Weights of a small model that answers yes/no questions on an image's attributes: encoder width 128, fusion encoder activation quick_gelu.
Rows from block 7 of the fusion encoder, named by matrix and row number. Rows with one number belong to one neuron. Each number is 200 + 20 x the weight over its row's rms, rounded and kept within 0 to 999. All counts start at 0. After the name is the row's rms in percent of the matrix's.
# fc1: MLP up (fusion_encoder.blocks.7.mlp.fc1.weight, 384x192), inputs 156-191
# fc2: MLP down (fusion_encoder.blocks.7.mlp.fc2.weight, 192x384, transposed), outputs 156-191
fc1.102,078,166,163,168,184,226,219,186,234,172,219,209,211,203,179,192,209,226,198,177,202,188,205,188,226,164,200,213,224,191,201,180,183,209,203,199,193
fc1.103,098,205,230,219,179,207,218,216,210,168,204,211,210,180,144,194,188,193,188,176,219,173,207,181,208,210,221,193,195,214,180,227,196,195,244,226,233
fc1.104,043,235,225,241,194,207,186,206,186,169,216,200,205,176,216,124,210,192,187,199,223,209,216,184,210,212,190,196,198,205,235,208,159,222,196,180,196
fc1.105,109,203,207,203,185,195,169,217,215,175,235,194,203,149,200,188,183,209,200,237,183,172,201,184,216,227,199,173,201,214,161,199,163,207,186,208,205
fc1.106,087,190,202,201,239,179,181,185,205,168,174,220,200,209,213,176,195,199,211,196,175,202,221,207,199,209,187,206,171,198,201,184,166,215,189,213,218
fc1.107,090,181,197,198,220,210,251,224,200,210,219,216,182,168,196,172,201,200,215,201,229,218,200,214,200,189,197,181,179,174,226,210,170,207,166,176,208
fc1.108,071,204,195,201,197,173,186,220,223,224,192,201,172,176,196,204,186,202,193,178,264,224,215,212,224,180,191,221,197,196,161,237,191,155,207,192,213
fc1.109,080,239,210,177,189,182,205,177,211,187,228,184,235,193,204,225,228,200,197,187,209,195,234,184,221,210,199,223,200,198,217,197,221,218,185,234,177
fc1.110,075,213,204,200,192,233,222,220,196,182,209,179,216,227,171,160,153,206,212,200,227,164,196,205,177,214,188,191,190,189,200,213,202,231,200,208,212
fc1.111,126,192,183,205,209,216,188,196,244,183,177,196,214,186,183,159,191,193,241,209,211,220,212,240,226,197,197,188,192,219,162,192,199,204,173,162,203
fc1.112,055,223,220,226,172,172,207,177,207,189,142,180,205,201,228,214,197,199,225,238,202,203,212,208,198,221,222,162,216,209,244,179,198,175,209,199,196
fc1.113,132,198,172,219,211,217,215,187,218,193,239,199,178,207,229,227,186,194,202,210,246,217,211,197,228,186,206,201,233,219,184,187,181,178,193,216,195
fc1.114,108,197,201,206,216,192,204,214,189,209,202,209,188,224,204,207,184,209,213,205,225,183,203,167,216,179,195,209,201,236,206,182,201,188,231,201,181
fc1.115,103,174,192,237,200,173,217,173,206,193,184,179,196,178,187,193,190,224,166,222,161,222,179,208,191,190,172,197,213,220,236,207,217,239,187,207,184
fc1.116,102,195,183,222,232,185,170,178,170,190,179,194,206,191,190,191,225,229,176,243,173,199,186,226,226,229,197,165,181,225,175,196,165,196,187,189,238
fc1.117,071,200,229,213,222,208,167,216,190,225,213,222,196,186,174,206,193,211,174,203,162,254,197,214,196,203,196,208,201,236,214,177,212,205,203,206,196
fc1.118,090,204,204,209,202,171,200,198,195,221,172,221,230,218,180,204,176,186,200,171,188,218,238,202,183,201,172,209,199,188,211,180,203,204,210,210,175
fc1.119,110,222,222,215,227,176,189,225,219,183,183,180,195,199,156,186,198,183,181,219,159,208,202,183,178,184,213,207,167,191,179,180,219,220,221,177,215
fc1.120,109,208,207,181,200,230,201,240,206,192,181,223,208,216,200,195,162,181,187,222,198,195,227,190,189,213,191,176,220,207,205,186,181,209,207,176,197
fc1.121,131,197,228,177,197,199,191,214,216,222,178,184,219,245,218,222,200,189,191,174,200,197,178,183,187,201,197,177,166,207,222,176,215,192,206,213,228
fc1.122,108,221,234,158,177,229,212,198,175,217,179,171,203,197,175,204,197,191,187,219,177,180,200,253,204,174,196,180,203,224,199,220,191,215,213,197,206
fc1.123,129,191,146,219,185,196,199,228,186,170,208,183,189,190,174,196,198,193,219,208,206,198,188,224,185,180,174,197,177,223,174,195,219,224,198,225,183
fc1.124,072,207,212,180,196,185,192,199,206,227,230,187,192,202,163,230,202,225,163,242,243,191,184,219,158,238,253,189,216,189,180,230,208,228,214,206,202
fc1.125,078,192,222,212,239,190,218,222,225,243,220,199,193,202,161,187,205,233,196,189,195,204,221,196,195,177,176,168,202,205,193,208,231,169,177,163,206
fc1.126,064,195,224,149,179,209,222,176,214,211,178,170,259,218,200,214,207,167,218,185,224,225,208,194,196,176,206,241,188,208,208,208,189,174,185,229,222
fc1.127,107,180,211,210,188,204,204,173,219,198,209,202,194,167,226,189,227,225,187,197,210,184,189,182,180,212,228,171,190,194,200,242,148,188,179,194,221
fc1.128,065,210,171,188,215,207,160,188,197,200,204,215,181,229,236,198,198,195,212,136,199,167,248,150,198,218,190,208,191,157,218,203,216,235,221,204,224
fc1.129,080,215,222,171,210,190,173,190,193,183,204,191,200,211,193,175,234,190,213,218,220,195,220,224,207,170,213,188,202,207,183,200,205,169,204,183,195
fc1.130,103,147,203,209,217,193,201,201,202,225,240,223,170,207,200,198,205,220,221,193,224,194,226,175,223,200,202,181,186,201,188,182,202,210,199,174,197
fc1.131,115,198,248,206,208,211,218,216,220,211,189,189,174,225,220,221,177,193,185,185,214,221,195,205,240,192,209,177,195,234,200,181,201,203,211,216,215
fc1.132,092,211,227,178,179,202,212,222,221,203,176,221,193,197,223,216,216,207,200,200,172,215,201,259,243,199,191,187,183,188,197,222,204,196,205,191,222
fc1.133,138,177,181,191,228,170,186,200,201,213,219,224,229,206,174,202,181,223,199,206,189,160,189,199,186,188,169,220,190,164,209,217,203,191,209,211,184
fc1.134,086,196,174,183,169,232,192,214,185,206,261,196,192,174,223,184,222,217,175,206,196,158,219,193,198,193,184,184,173,223,192,232,179,195,227,223,224
fc1.135,072,197,194,158,188,204,224,198,196,193,231,190,223,206,189,178,214,187,183,193,218,236,209,197,179,199,199,199,214,205,207,199,195,180,218,217,233
fc1.136,137,200,172,213,241,200,198,256,218,209,210,163,184,197,186,192,173,160,203,226,223,204,177,176,218,182,193,173,209,213,185,190,206,182,198,204,178
fc1.137,053,234,191,184,221,180,213,209,226,201,184,183,209,208,194,213,193,192,179,218,192,183,196,166,196,219,177,197,177,192,172,186,198,251,213,213,208
fc1.138,119,231,199,194,224,195,203,205,223,167,210,216,163,186,176,206,185,184,200,219,194,171,224,222,221,207,200,186,170,194,202,184,199,219,216,209,193
fc1.139,084,189,207,199,231,230,173,200,232,190,223,222,213,151,173,209,208,235,236,205,191,198,211,230,203,198,218,165,161,192,178,211,224,239,200,198,200
fc1.140,112,216,218,190,186,203,202,229,167,197,158,204,194,211,185,199,193,200,157,196,208,210,227,190,232,208,167,196,203,230,198,234,227,189,181,176,187
fc1.141,104,195,157,194,196,215,164,231,194,225,176,235,265,194,194,194,215,222,220,218,198,213,196,171,184,197,205,228,211,175,171,171,195,203,183,170,186
fc1.142,131,177,193,196,198,178,197,215,217,166,199,194,203,201,190,194,180,202,183,181,218,180,218,206,204,192,204,194,208,181,191,235,161,208,217,144,222
fc1.143,109,185,185,204,236,226,192,230,212,211,208,161,164,197,232,199,175,177,176,189,210,229,192,192,189,180,210,195,202,176,205,175,183,198,211,196,202
fc1.144,141,190,192,194,213,184,199,176,192,165,182,172,237,205,220,193,189,185,199,200,204,216,196,209,197,204,215,216,192,162,163,203,196,213,197,185,229
fc1.145,111,228,224,200,190,224,199,197,179,192,222,184,163,197,187,206,191,188,219,184,223,214,216,166,203,224,225,180,181,225,182,240,199,190,217,191,207
fc1.146,079,213,179,179,189,220,209,234,183,209,187,212,194,173,222,229,199,208,190,195,220,213,216,212,182,230,207,194,193,202,234,177,196,191,218,178,189
fc1.147,044,232,227,199,240,229,201,188,195,222,162,171,193,184,188,197,209,195,188,179,212,175,202,177,160,180,195,221,185,247,183,188,211,190,197,199,193
fc1.148,095,216,200,199,226,163,201,185,207,200,183,216,214,217,214,183,207,191,199,159,187,224,250,214,206,207,233,220,215,188,194,190,193,230,211,193,179
fc1.149,074,177,205,246,194,186,144,194,208,215,224,236,212,222,210,169,198,219,205,209,197,166,216,186,223,194,206,209,209,200,168,182,166,225,181,189,215
fc1.150,095,236,203,179,214,155,178,194,218,212,212,197,208,204,210,215,179,163,211,165,221,197,220,193,220,189,192,217,200,213,188,230,188,248,213,209,175
fc1.151,117,186,214,220,231,226,197,172,219,208,204,197,167,179,193,194,176,217,222,183,233,178,207,193,203,211,204,202,204,194,168,185,226,214,202,190,204
fc1.152,070,203,215,212,169,215,226,212,223,195,203,213,203,167,189,179,194,188,171,215,165,200,193,231,221,217,207,193,219,197,198,202,181,192,199,188,183
fc1.153,114,216,147,206,194,203,197,186,187,196,187,215,214,207,226,219,158,205,196,214,174,197,204,186,174,190,219,196,167,179,221,206,171,208,185,203,266
fc1.154,057,206,208,217,201,243,194,210,191,214,212,200,199,174,196,227,193,223,222,125,176,193,225,197,211,194,189,187,194,177,204,196,212,217,211,224,181
fc1.155,088,188,207,206,177,185,186,236,203,206,245,180,191,160,193,195,192,208,210,232,183,221,212,191,207,194,186,195,174,214,209,218,184,209,213,211,202
fc1.156,105,203,197,199,210,179,159,205,219,204,185,198,214,198,234,186,167,208,217,187,223,218,184,173,202,161,205,223,151,188,202,201,158,195,229,207,143
fc1.157,114,198,175,219,231,196,217,191,216,190,219,187,185,180,238,224,198,168,191,214,209,203,152,217,207,181,163,176,196,176,214,173,207,224,203,196,203
fc1.158,062,187,157,252,214,197,213,202,180,203,205,216,225,185,206,186,198,191,190,172,209,221,188,210,215,203,202,214,209,190,212,215,207,208,216,165,222
fc1.159,081,182,214,195,207,180,184,211,166,177,197,209,222,215,187,188,182,221,203,240,193,169,210,212,202,217,203,204,193,196,198,220,192,214,210,211,189
fc1.160,078,214,232,188,205,221,200,175,222,201,205,201,224,209,208,243,236,238,219,185,209,186,196,174,198,188,179,182,186,213,190,194,197,201,214,158,188
fc1.161,132,191,173,170,222,228,173,186,208,235,242,228,190,204,220,223,189,211,250,203,208,235,181,180,181,166,230,183,156,261,223,195,215,191,198,244,165
fc1.162,130,215,191,187,204,171,224,183,189,173,230,216,204,197,211,236,179,167,221,205,173,172,186,213,221,186,236,180,167,180,226,198,221,224,217,182,206
fc1.163,070,201,207,197,219,210,175,218,211,224,195,213,184,212,199,209,207,168,202,179,207,188,192,186,218,194,224,226,242,192,202,208,161,180,197,222,202
fc1.164,029,187,217,172,192,217,228,178,215,165,224,207,200,190,196,195,236,214,214,215,181,171,212,222,174,173,195,175,167,177,204,216,219,183,184,234,200
fc1.165,088,204,221,224,222,213,230,194,204,212,180,193,207,200,211,171,188,159,210,180,199,157,170,171,172,216,215,235,189,210,169,221,204,221,239,207,232
fc1.166,100,200,218,205,218,193,223,224,212,159,220,214,212,183,225,182,201,239,219,203,195,161,206,195,226,159,183,184,200,214,195,172,202,182,193,205,233
fc1.167,052,179,201,226,195,208,211,208,203,185,188,207,169,239,192,194,185,191,205,209,190,177,245,198,226,191,186,231,201,229,174,184,197,207,208,172,180
fc1.168,098,223,184,216,196,170,224,203,179,197,235,217,167,200,180,223,187,203,194,223,181,199,166,215,202,185,185,188,195,207,196,197,230,181,204,214,209
fc1.169,056,187,202,220,215,211,232,178,188,239,209,187,175,188,203,200,218,194,188,224,201,183,181,206,212,229,195,163,193,185,192,187,209,191,185,189,185
fc1.170,048,177,203,200,222,186,197,184,240,190,178,222,193,200,204,191,192,204,193,179,183,211,218,200,188,212,214,163,163,164,211,233,222,214,141,229,179
fc1.171,113,224,185,152,171,212,209,189,171,242,243,214,208,231,188,224,227,182,214,211,224,217,214,214,212,196,192,185,205,212,197,177,188,198,162,233,212
fc1.172,099,215,188,184,244,207,169,224,190,197,216,195,178,200,170,176,179,204,273,212,205,181,222,173,213,192,222,184,201,202,170,210,205,204,221,195,199
fc1.173,110,190,178,212,211,195,180,181,196,166,165,212,191,233,205,200,200,177,224,208,172,192,224,183,192,197,216,207,242,188,210,215,186,199,199,203,205
fc1.174,071,193,220,193,197,181,185,213,180,184,163,185,190,218,221,193,219,224,227,199,204,183,220,255,226,193,216,211,149,215,212,166,197,191,180,182,232
fc1.175,129,222,202,199,219,216,151,205,171,191,197,182,215,207,228,188,216,194,210,208,181,227,208,166,235,215,193,179,172,205,201,214,185,198,190,225,227
fc1.176,083,186,218,175,199,197,206,165,162,207,188,227,199,214,209,215,188,175,178,171,228,221,171,214,175,193,201,218,205,214,217,231,196,156,205,172,216
fc1.177,139,179,196,210,181,200,204,197,224,213,227,171,192,209,183,184,212,203,217,182,198,221,221,218,197,205,174,174,210,230,199,189,208,229,180,185,222
fc1.178,113,215,169,228,212,199,196,165,220,209,178,158,199,220,188,182,209,195,179,201,177,210,195,224,179,197,197,224,210,215,222,185,158,201,165,217,207
fc1.179,077,190,199,225,223,222,206,220,197,163,190,197,203,193,240,203,192,209,182,204,213,170,237,221,219,181,211,224,199,216,222,192,169,196,185,217,198
fc1.180,081,206,216,181,218,201,180,229,195,224,189,194,214,205,189,178,204,191,210,213,168,214,212,160,196,183,197,211,168,181,212,216,227,175,192,199,173
fc1.181,082,186,190,239,189,157,157,211,230,213,226,168,198,203,213,187,208,162,172,171,205,193,198,211,213,209,211,208,199,232,189,210,189,186,204,204,220
fc1.182,061,210,207,223,176,224,202,199,181,229,244,208,189,202,214,178,217,204,157,197,213,188,231,177,186,223,224,203,220,198,203,178,199,200,221,189,216
fc1.183,120,204,195,209,187,193,169,206,188,189,169,231,216,214,218,204,205,203,213,197,203,192,194,211,191,215,171,173,179,189,170,192,199,188,196,179,230
fc1.184,105,226,194,236,208,233,210,196,207,202,236,214,249,205,181,220,239,222,213,183,180,188,180,208,185,222,193,217,215,191,173,193,188,171,202,196,199
fc1.185,039,182,171,172,230,168,228,185,200,210,199,183,218,232,211,172,192,221,139,224,190,155,204,177,221,210,240,215,209,188,227,217,219,182,184,201,205
fc1.186,122,253,217,205,187,159,197,203,210,203,190,209,170,171,198,167,214,191,166,188,174,222,182,195,183,244,231,205,206,253,217,206,216,202,191,201,213
fc1.187,073,138,187,206,179,191,181,195,207,194,218,226,229,167,174,205,178,212,234,220,221,197,211,225,215,207,149,194,184,198,209,204,224,204,202,207,198
fc1.188,062,187,194,201,211,192,233,189,198,206,197,182,174,218,226,226,203,185,222,194,198,198,172,195,200,185,167,201,220,179,178,196,218,193,188,223,190
fc1.189,069,225,212,198,203,201,202,188,183,225,189,173,221,238,195,156,213,220,167,179,201,214,223,201,219,191,193,197,241,198,164,230,203,204,201,188,206
fc2.102,087,209,235,182,232,184,186,165,167,218,208,196,186,206,211,192,183,246,189,172,208,186,209,193,169,163,200,220,192,230,180,244,210,207,215,197,216
fc2.103,093,194,188,204,227,185,208,186,204,188,215,229,197,190,180,188,199,232,191,204,214,199,191,184,188,180,225,211,155,180,215,218,156,191,209,178,226
fc2.104,042,234,204,175,230,202,222,185,227,193,201,151,193,208,164,195,240,191,215,211,167,170,218,218,211,189,224,207,210,241,183,198,234,197,194,220,188
fc2.105,106,249,185,209,212,201,209,209,199,205,177,209,195,224,217,241,200,208,197,176,223,177,193,180,191,194,209,202,166,143,207,205,187,221,225,199,200
fc2.106,099,201,211,208,178,229,195,201,195,185,173,186,219,196,189,197,225,230,216,159,179,173,183,184,184,208,188,204,189,204,213,172,219,196,238,180,171
fc2.107,090,204,187,206,196,182,232,185,237,238,217,178,199,211,200,209,215,186,191,221,217,192,210,187,185,226,231,214,220,206,188,171,210,217,207,203,187
fc2.108,073,183,182,186,222,205,191,233,215,171,178,233,181,191,219,206,210,200,195,208,146,187,198,189,156,204,184,169,203,217,252,174,170,197,218,212,157
fc2.109,086,187,190,232,160,209,214,212,162,189,172,185,172,235,206,201,261,199,196,191,216,188,202,198,171,171,177,193,186,197,189,208,175,169,179,193,220
fc2.110,074,173,158,229,220,168,167,189,215,179,209,210,192,213,194,207,229,196,213,213,198,242,181,243,182,164,207,184,178,202,182,183,225,225,196,213,212
fc2.111,121,170,174,211,192,190,218,221,169,181,187,216,243,194,210,195,197,208,158,172,206,189,209,182,188,191,198,190,209,166,181,176,179,233,209,171,166
fc2.112,060,197,164,225,228,223,211,196,217,217,202,162,217,194,167,175,212,211,216,188,233,206,203,226,192,239,215,237,203,204,190,204,180,220,224,210,242
fc2.113,128,196,225,221,218,183,210,164,192,179,170,187,222,224,149,182,211,199,219,199,177,207,186,169,185,178,224,209,185,208,201,212,230,210,208,203,187
fc2.114,115,237,215,219,178,195,186,225,189,212,237,210,204,160,218,200,206,178,238,202,175,170,222,179,203,182,193,172,208,189,187,211,208,207,193,186,178
fc2.115,109,197,212,204,167,208,193,222,196,214,203,209,222,201,187,189,203,224,196,161,225,183,210,210,207,237,206,220,195,209,202,214,187,192,203,186,217
fc2.116,109,167,181,200,204,193,210,202,211,270,225,191,210,204,202,233,213,210,190,192,190,186,183,186,194,162,224,233,184,219,232,220,207,197,189,190,177
fc2.117,074,189,198,175,173,216,196,198,220,169,180,204,193,199,211,195,165,162,200,221,175,213,245,208,174,198,158,211,184,188,196,235,216,192,214,195,196
fc2.118,086,219,199,180,229,175,191,186,200,229,182,215,210,224,205,216,214,223,226,219,190,184,188,210,194,181,205,220,206,176,210,204,209,213,181,206,210
fc2.119,098,210,189,203,174,226,189,158,193,222,260,216,217,191,220,224,185,208,240,179,203,186,207,220,249,177,211,199,192,217,217,200,167,191,196,236,165
fc2.120,113,219,214,223,188,165,188,175,166,186,199,203,198,228,206,206,211,192,197,175,205,179,201,215,183,203,181,225,152,195,196,201,227,199,222,220,195
fc2.121,118,195,202,236,235,166,192,210,224,176,170,211,232,209,174,204,187,185,203,212,184,196,154,186,182,222,233,202,200,171,154,193,194,222,190,193,224
fc2.122,109,210,209,195,234,181,192,191,216,198,220,227,203,234,219,185,202,184,217,204,228,230,209,212,203,212,213,221,177,197,163,216,174,183,221,196,207
fc2.123,120,187,209,181,217,202,187,199,226,206,215,217,188,179,212,204,205,212,207,216,196,214,202,203,211,232,212,172,244,216,195,226,234,234,194,202,237
fc2.124,067,179,218,231,185,206,176,172,215,179,213,204,208,159,212,184,220,181,235,233,180,220,204,190,186,209,202,220,193,241,218,189,206,198,189,191,154
fc2.125,086,203,194,222,166,203,199,198,169,158,178,194,180,187,180,226,183,214,175,221,209,184,188,190,201,237,226,213,192,237,214,196,185,212,216,207,177
fc2.126,075,245,206,188,171,214,218,180,216,212,188,205,192,201,219,197,199,209,202,225,174,208,203,210,218,248,232,190,207,166,175,188,178,196,239,177,187
fc2.127,112,162,153,170,208,215,195,249,201,201,196,190,224,212,220,194,184,199,195,200,187,208,185,191,233,176,236,228,194,224,212,196,214,201,180,201,162
fc2.128,064,188,161,223,227,188,232,202,169,223,175,194,213,179,175,176,211,233,245,224,189,183,185,232,221,157,212,174,170,194,220,176,184,211,197,229,193
fc2.129,080,210,175,185,183,188,206,225,191,202,201,207,213,178,176,220,168,202,193,224,180,198,213,215,204,184,194,199,178,233,208,196,221,180,218,201,205
fc2.130,108,228,177,218,205,219,214,202,204,192,202,174,153,176,202,189,202,226,209,143,173,202,219,209,196,222,200,200,205,212,243,216,194,199,172,228,175
fc2.131,112,209,207,229,228,200,218,213,165,188,189,189,229,200,212,197,176,184,210,202,220,182,190,227,190,181,201,180,196,208,181,199,197,232,158,193,194
fc2.132,100,200,191,195,199,189,168,174,207,162,209,208,226,196,176,157,204,216,203,235,220,211,193,211,217,213,178,172,215,252,181,207,202,201,194,219,208
fc2.133,129,198,223,167,198,196,213,208,224,211,191,203,188,159,190,169,221,203,198,200,212,225,184,248,196,203,203,214,201,244,159,212,264,228,177,212,201
fc2.134,081,224,235,210,210,199,204,214,188,191,201,214,222,200,171,240,195,161,204,157,202,182,215,206,210,205,213,184,183,207,174,195,192,182,180,200,220
fc2.135,073,192,176,203,208,200,190,242,213,214,213,236,189,236,214,233,235,201,184,184,169,228,225,216,174,192,160,198,239,224,229,216,194,192,203,184,190
fc2.136,130,221,189,217,188,185,195,224,207,217,181,234,188,210,180,178,171,215,189,178,207,165,193,172,207,195,186,203,186,190,187,158,197,189,193,203,215
fc2.137,056,179,194,188,163,234,196,167,198,178,219,179,187,193,170,214,205,188,235,215,203,228,205,203,208,195,211,182,174,208,185,216,163,207,180,194,188
fc2.138,119,175,183,202,165,207,216,169,223,191,192,187,227,185,196,214,224,199,220,211,219,227,224,202,209,195,218,196,180,221,247,221,184,217,200,197,187
fc2.139,081,206,227,195,193,214,220,192,190,215,165,195,212,183,205,214,175,189,217,198,192,226,198,192,225,214,178,200,213,209,193,211,208,166,232,199,209
fc2.140,097,181,227,213,191,193,238,214,208,236,175,177,219,201,187,227,182,192,187,220,179,189,185,217,212,226,177,183,229,212,220,226,185,241,171,221,196
fc2.141,128,190,210,216,204,207,200,219,169,225,194,198,187,187,211,225,192,222,217,210,176,198,243,222,184,158,221,193,239,177,190,183,185,193,182,189,189
fc2.142,133,196,185,192,153,198,234,206,234,217,212,192,180,153,226,201,202,182,205,179,184,179,209,224,225,221,212,227,205,237,220,161,201,178,196,216,187
fc2.143,098,188,230,195,178,188,179,171,193,242,178,199,206,179,181,198,239,186,202,228,231,204,167,185,214,189,184,194,204,252,200,206,214,202,161,180,199
fc2.144,137,212,207,192,210,226,189,212,260,209,163,221,229,140,190,203,210,168,206,221,216,223,203,194,243,187,225,181,213,215,228,206,186,191,196,212,205
fc2.145,110,208,195,215,204,213,205,163,190,191,193,205,221,148,219,236,175,223,216,245,207,191,202,217,189,182,221,199,236,218,174,196,172,193,185,218,252
fc2.146,090,211,218,182,201,228,198,183,213,172,176,157,229,198,196,181,220,178,185,177,184,203,205,211,202,189,190,209,265,198,177,194,231,193,208,203,204
fc2.147,045,214,193,155,173,206,232,220,211,212,237,254,197,202,183,203,166,218,205,229,204,217,221,197,237,231,192,182,192,203,192,211,198,232,206,209,241
fc2.148,099,210,193,198,213,220,188,182,190,183,214,220,204,201,198,212,203,221,176,220,224,206,212,179,199,199,203,219,189,233,225,200,170,150,219,194,229
fc2.149,084,164,217,207,187,204,202,200,195,198,202,200,186,190,182,209,204,186,195,214,173,216,210,178,199,217,178,193,228,208,224,195,157,194,177,185,181
fc2.150,102,166,170,224,168,255,196,206,186,178,176,220,205,197,149,175,197,248,183,225,234,192,202,201,184,214,206,232,177,196,192,193,199,161,191,167,205
fc2.151,106,229,162,199,187,158,219,202,199,223,172,200,203,230,246,204,203,221,185,213,196,208,209,155,215,247,181,226,174,167,193,218,183,177,215,173,187
fc2.152,080,203,201,187,199,190,225,244,196,196,187,191,188,205,195,191,199,198,190,211,193,214,221,212,205,181,181,216,216,201,230,194,161,145,207,215,195
fc2.153,117,187,211,191,204,195,231,208,198,207,172,250,209,229,194,215,232,212,172,251,195,221,222,187,194,170,207,199,168,206,216,178,218,199,187,181,164
fc2.154,067,220,200,187,176,189,183,214,153,214,158,196,202,199,186,217,198,217,206,199,223,207,164,190,204,173,188,175,171,243,178,220,200,223,204,184,237
fc2.155,099,201,176,198,233,198,171,205,229,162,187,201,188,209,199,188,189,215,211,161,175,214,168,210,171,221,212,174,203,212,205,220,201,185,181,192,174
fc2.156,100,187,180,189,189,222,166,194,220,192,160,162,183,200,159,187,179,215,183,218,207,251,200,170,197,195,165,206,251,168,185,194,203,186,205,223,216
fc2.157,118,177,204,241,149,192,214,177,158,225,176,202,179,238,198,194,179,237,186,186,226,212,200,217,176,177,211,206,224,192,205,191,142,158,204,208,196
fc2.158,065,219,247,175,207,198,212,229,199,190,211,198,181,185,218,190,187,216,233,211,188,205,240,219,203,174,184,200,173,210,213,185,193,207,203,195,193
fc2.159,094,205,230,169,223,205,218,207,236,205,217,211,185,183,216,236,176,196,220,189,180,252,227,144,193,197,192,213,182,165,202,167,184,208,156,201,210
fc2.160,089,196,184,204,207,188,188,234,183,169,202,191,175,187,200,177,191,170,230,206,197,218,171,223,202,194,210,213,196,190,201,223,231,207,222,223,176
fc2.161,140,231,184,210,246,224,199,220,239,188,190,175,188,210,225,206,154,203,202,191,202,179,233,191,234,229,184,192,200,199,223,230,171,223,168,153,184
fc2.162,115,179,183,201,199,199,201,206,201,216,213,211,179,177,200,199,183,198,189,171,203,198,181,202,212,197,192,182,186,210,256,224,181,196,214,242,199
fc2.163,076,237,256,202,198,219,200,191,215,217,202,191,220,194,178,213,160,223,159,207,254,205,161,207,189,190,167,215,178,197,183,183,210,215,233,212,182
fc2.164,036,208,185,173,184,236,190,212,188,177,181,243,235,188,185,205,197,250,223,193,175,217,180,213,200,186,160,183,192,227,186,177,203,220,212,168,213
fc2.165,084,244,255,211,197,198,161,194,165,203,196,195,196,184,208,195,197,206,215,207,184,228,224,222,234,209,177,198,221,208,185,191,227,175,185,202,181
fc2.166,094,164,178,202,186,216,203,175,193,232,217,209,166,192,183,205,202,209,204,206,189,206,189,226,176,218,221,187,187,183,215,188,167,241,179,210,216
fc2.167,061,184,209,201,211,196,187,224,198,204,216,189,203,202,197,205,204,214,241,197,213,221,177,204,220,186,219,197,185,183,219,206,200,194,189,220,185
fc2.168,097,186,180,228,172,216,160,212,202,221,162,220,213,195,205,211,204,194,208,203,216,189,200,211,183,212,199,176,186,222,226,212,164,196,228,195,211
fc2.169,061,224,170,198,209,171,193,196,195,190,179,232,208,183,213,195,199,198,192,199,199,180,186,218,190,199,205,218,185,185,198,235,184,193,197,202,206
fc2.170,048,182,201,175,232,236,164,237,195,196,232,205,205,188,171,225,207,225,198,199,194,168,177,203,185,221,210,188,181,253,202,176,190,229,229,175,227
fc2.171,104,178,247,210,212,229,220,224,236,206,197,197,180,178,211,210,187,198,222,211,187,203,194,195,196,212,217,196,187,189,183,199,192,228,216,197,193
fc2.172,108,225,203,184,226,203,193,218,215,232,206,197,195,186,226,192,233,241,158,147,188,232,204,214,166,216,207,170,221,206,183,203,171,193,183,201,185
fc2.173,114,224,216,181,221,185,203,195,246,217,198,193,185,182,201,198,167,179,196,192,227,190,166,189,197,199,188,243,180,171,180,188,184,201,211,225,189
fc2.174,071,208,190,229,204,227,190,217,221,219,184,189,166,210,201,188,213,178,193,173,169,212,216,162,220,158,217,206,201,185,188,198,207,232,183,194,169
fc2.175,110,215,165,210,225,174,185,180,196,184,215,217,200,222,203,184,238,223,249,202,196,201,177,188,183,188,191,195,203,201,227,201,186,236,201,172,192
fc2.176,100,211,205,227,169,163,177,226,222,217,219,176,175,177,161,222,234,217,176,181,217,155,173,202,201,222,218,205,204,198,191,211,186,214,224,195,170
fc2.177,128,202,195,202,203,195,212,170,214,164,201,193,194,185,228,221,208,208,164,210,198,209,214,191,190,197,186,189,196,215,211,190,202,224,196,179,182
fc2.178,098,166,214,191,200,208,204,189,194,176,195,191,186,245,179,213,182,191,198,229,212,190,174,218,220,179,202,220,191,233,225,199,221,232,184,169,240
fc2.179,094,230,187,196,195,178,229,233,214,213,205,238,245,218,177,202,207,191,195,195,179,195,175,176,155,216,185,188,208,189,150,227,214,210,221,167,211
fc2.180,080,198,170,217,152,178,194,201,216,176,228,214,167,183,213,188,198,222,206,186,243,219,226,221,231,234,187,179,233,174,206,191,156,183,205,207,214
fc2.181,089,170,203,212,193,202,201,214,199,237,179,219,187,202,201,179,211,208,201,232,212,204,202,252,175,227,225,158,165,207,196,206,195,177,186,198,194
fc2.182,066,194,188,186,197,218,200,235,164,189,193,194,160,222,190,171,234,213,209,201,175,226,192,177,235,201,185,226,244,219,192,218,188,190,178,184,205
fc2.183,119,190,185,226,219,202,191,162,182,223,212,195,218,202,208,196,212,239,172,173,219,241,213,220,226,201,210,192,174,222,210,236,233,203,225,191,178
fc2.184,103,195,234,160,202,188,183,192,198,192,208,211,157,207,174,189,186,169,186,187,190,214,215,164,207,223,181,203,189,198,206,152,184,232,224,201,163
fc2.185,042,239,205,215,154,246,231,188,175,216,199,211,207,163,208,204,190,195,213,199,200,243,232,204,180,202,234,214,182,198,174,200,210,214,230,193,181
fc2.186,111,214,154,219,189,198,215,221,206,169,208,179,238,201,170,246,199,203,172,240,229,196,171,207,205,188,153,196,213,206,199,215,157,192,180,203,179
fc2.187,078,216,181,202,193,215,184,198,259,177,179,202,160,240,225,176,202,225,177,195,170,199,165,186,195,206,218,222,227,210,208,190,199,186,220,228,215
fc2.188,058,217,175,204,202,194,212,177,213,195,203,205,200,192,140,190,194,190,185,170,222,192,197,207,196,210,224,210,190,192,233,177,175,231,215,203,185
fc2.189,079,168,218,219,188,208,223,180,205,199,162,215,231,212,200,224,159,218,208,205,195,183,212,231,189,189,258,224,169,185,193,172,214,201,188,204,199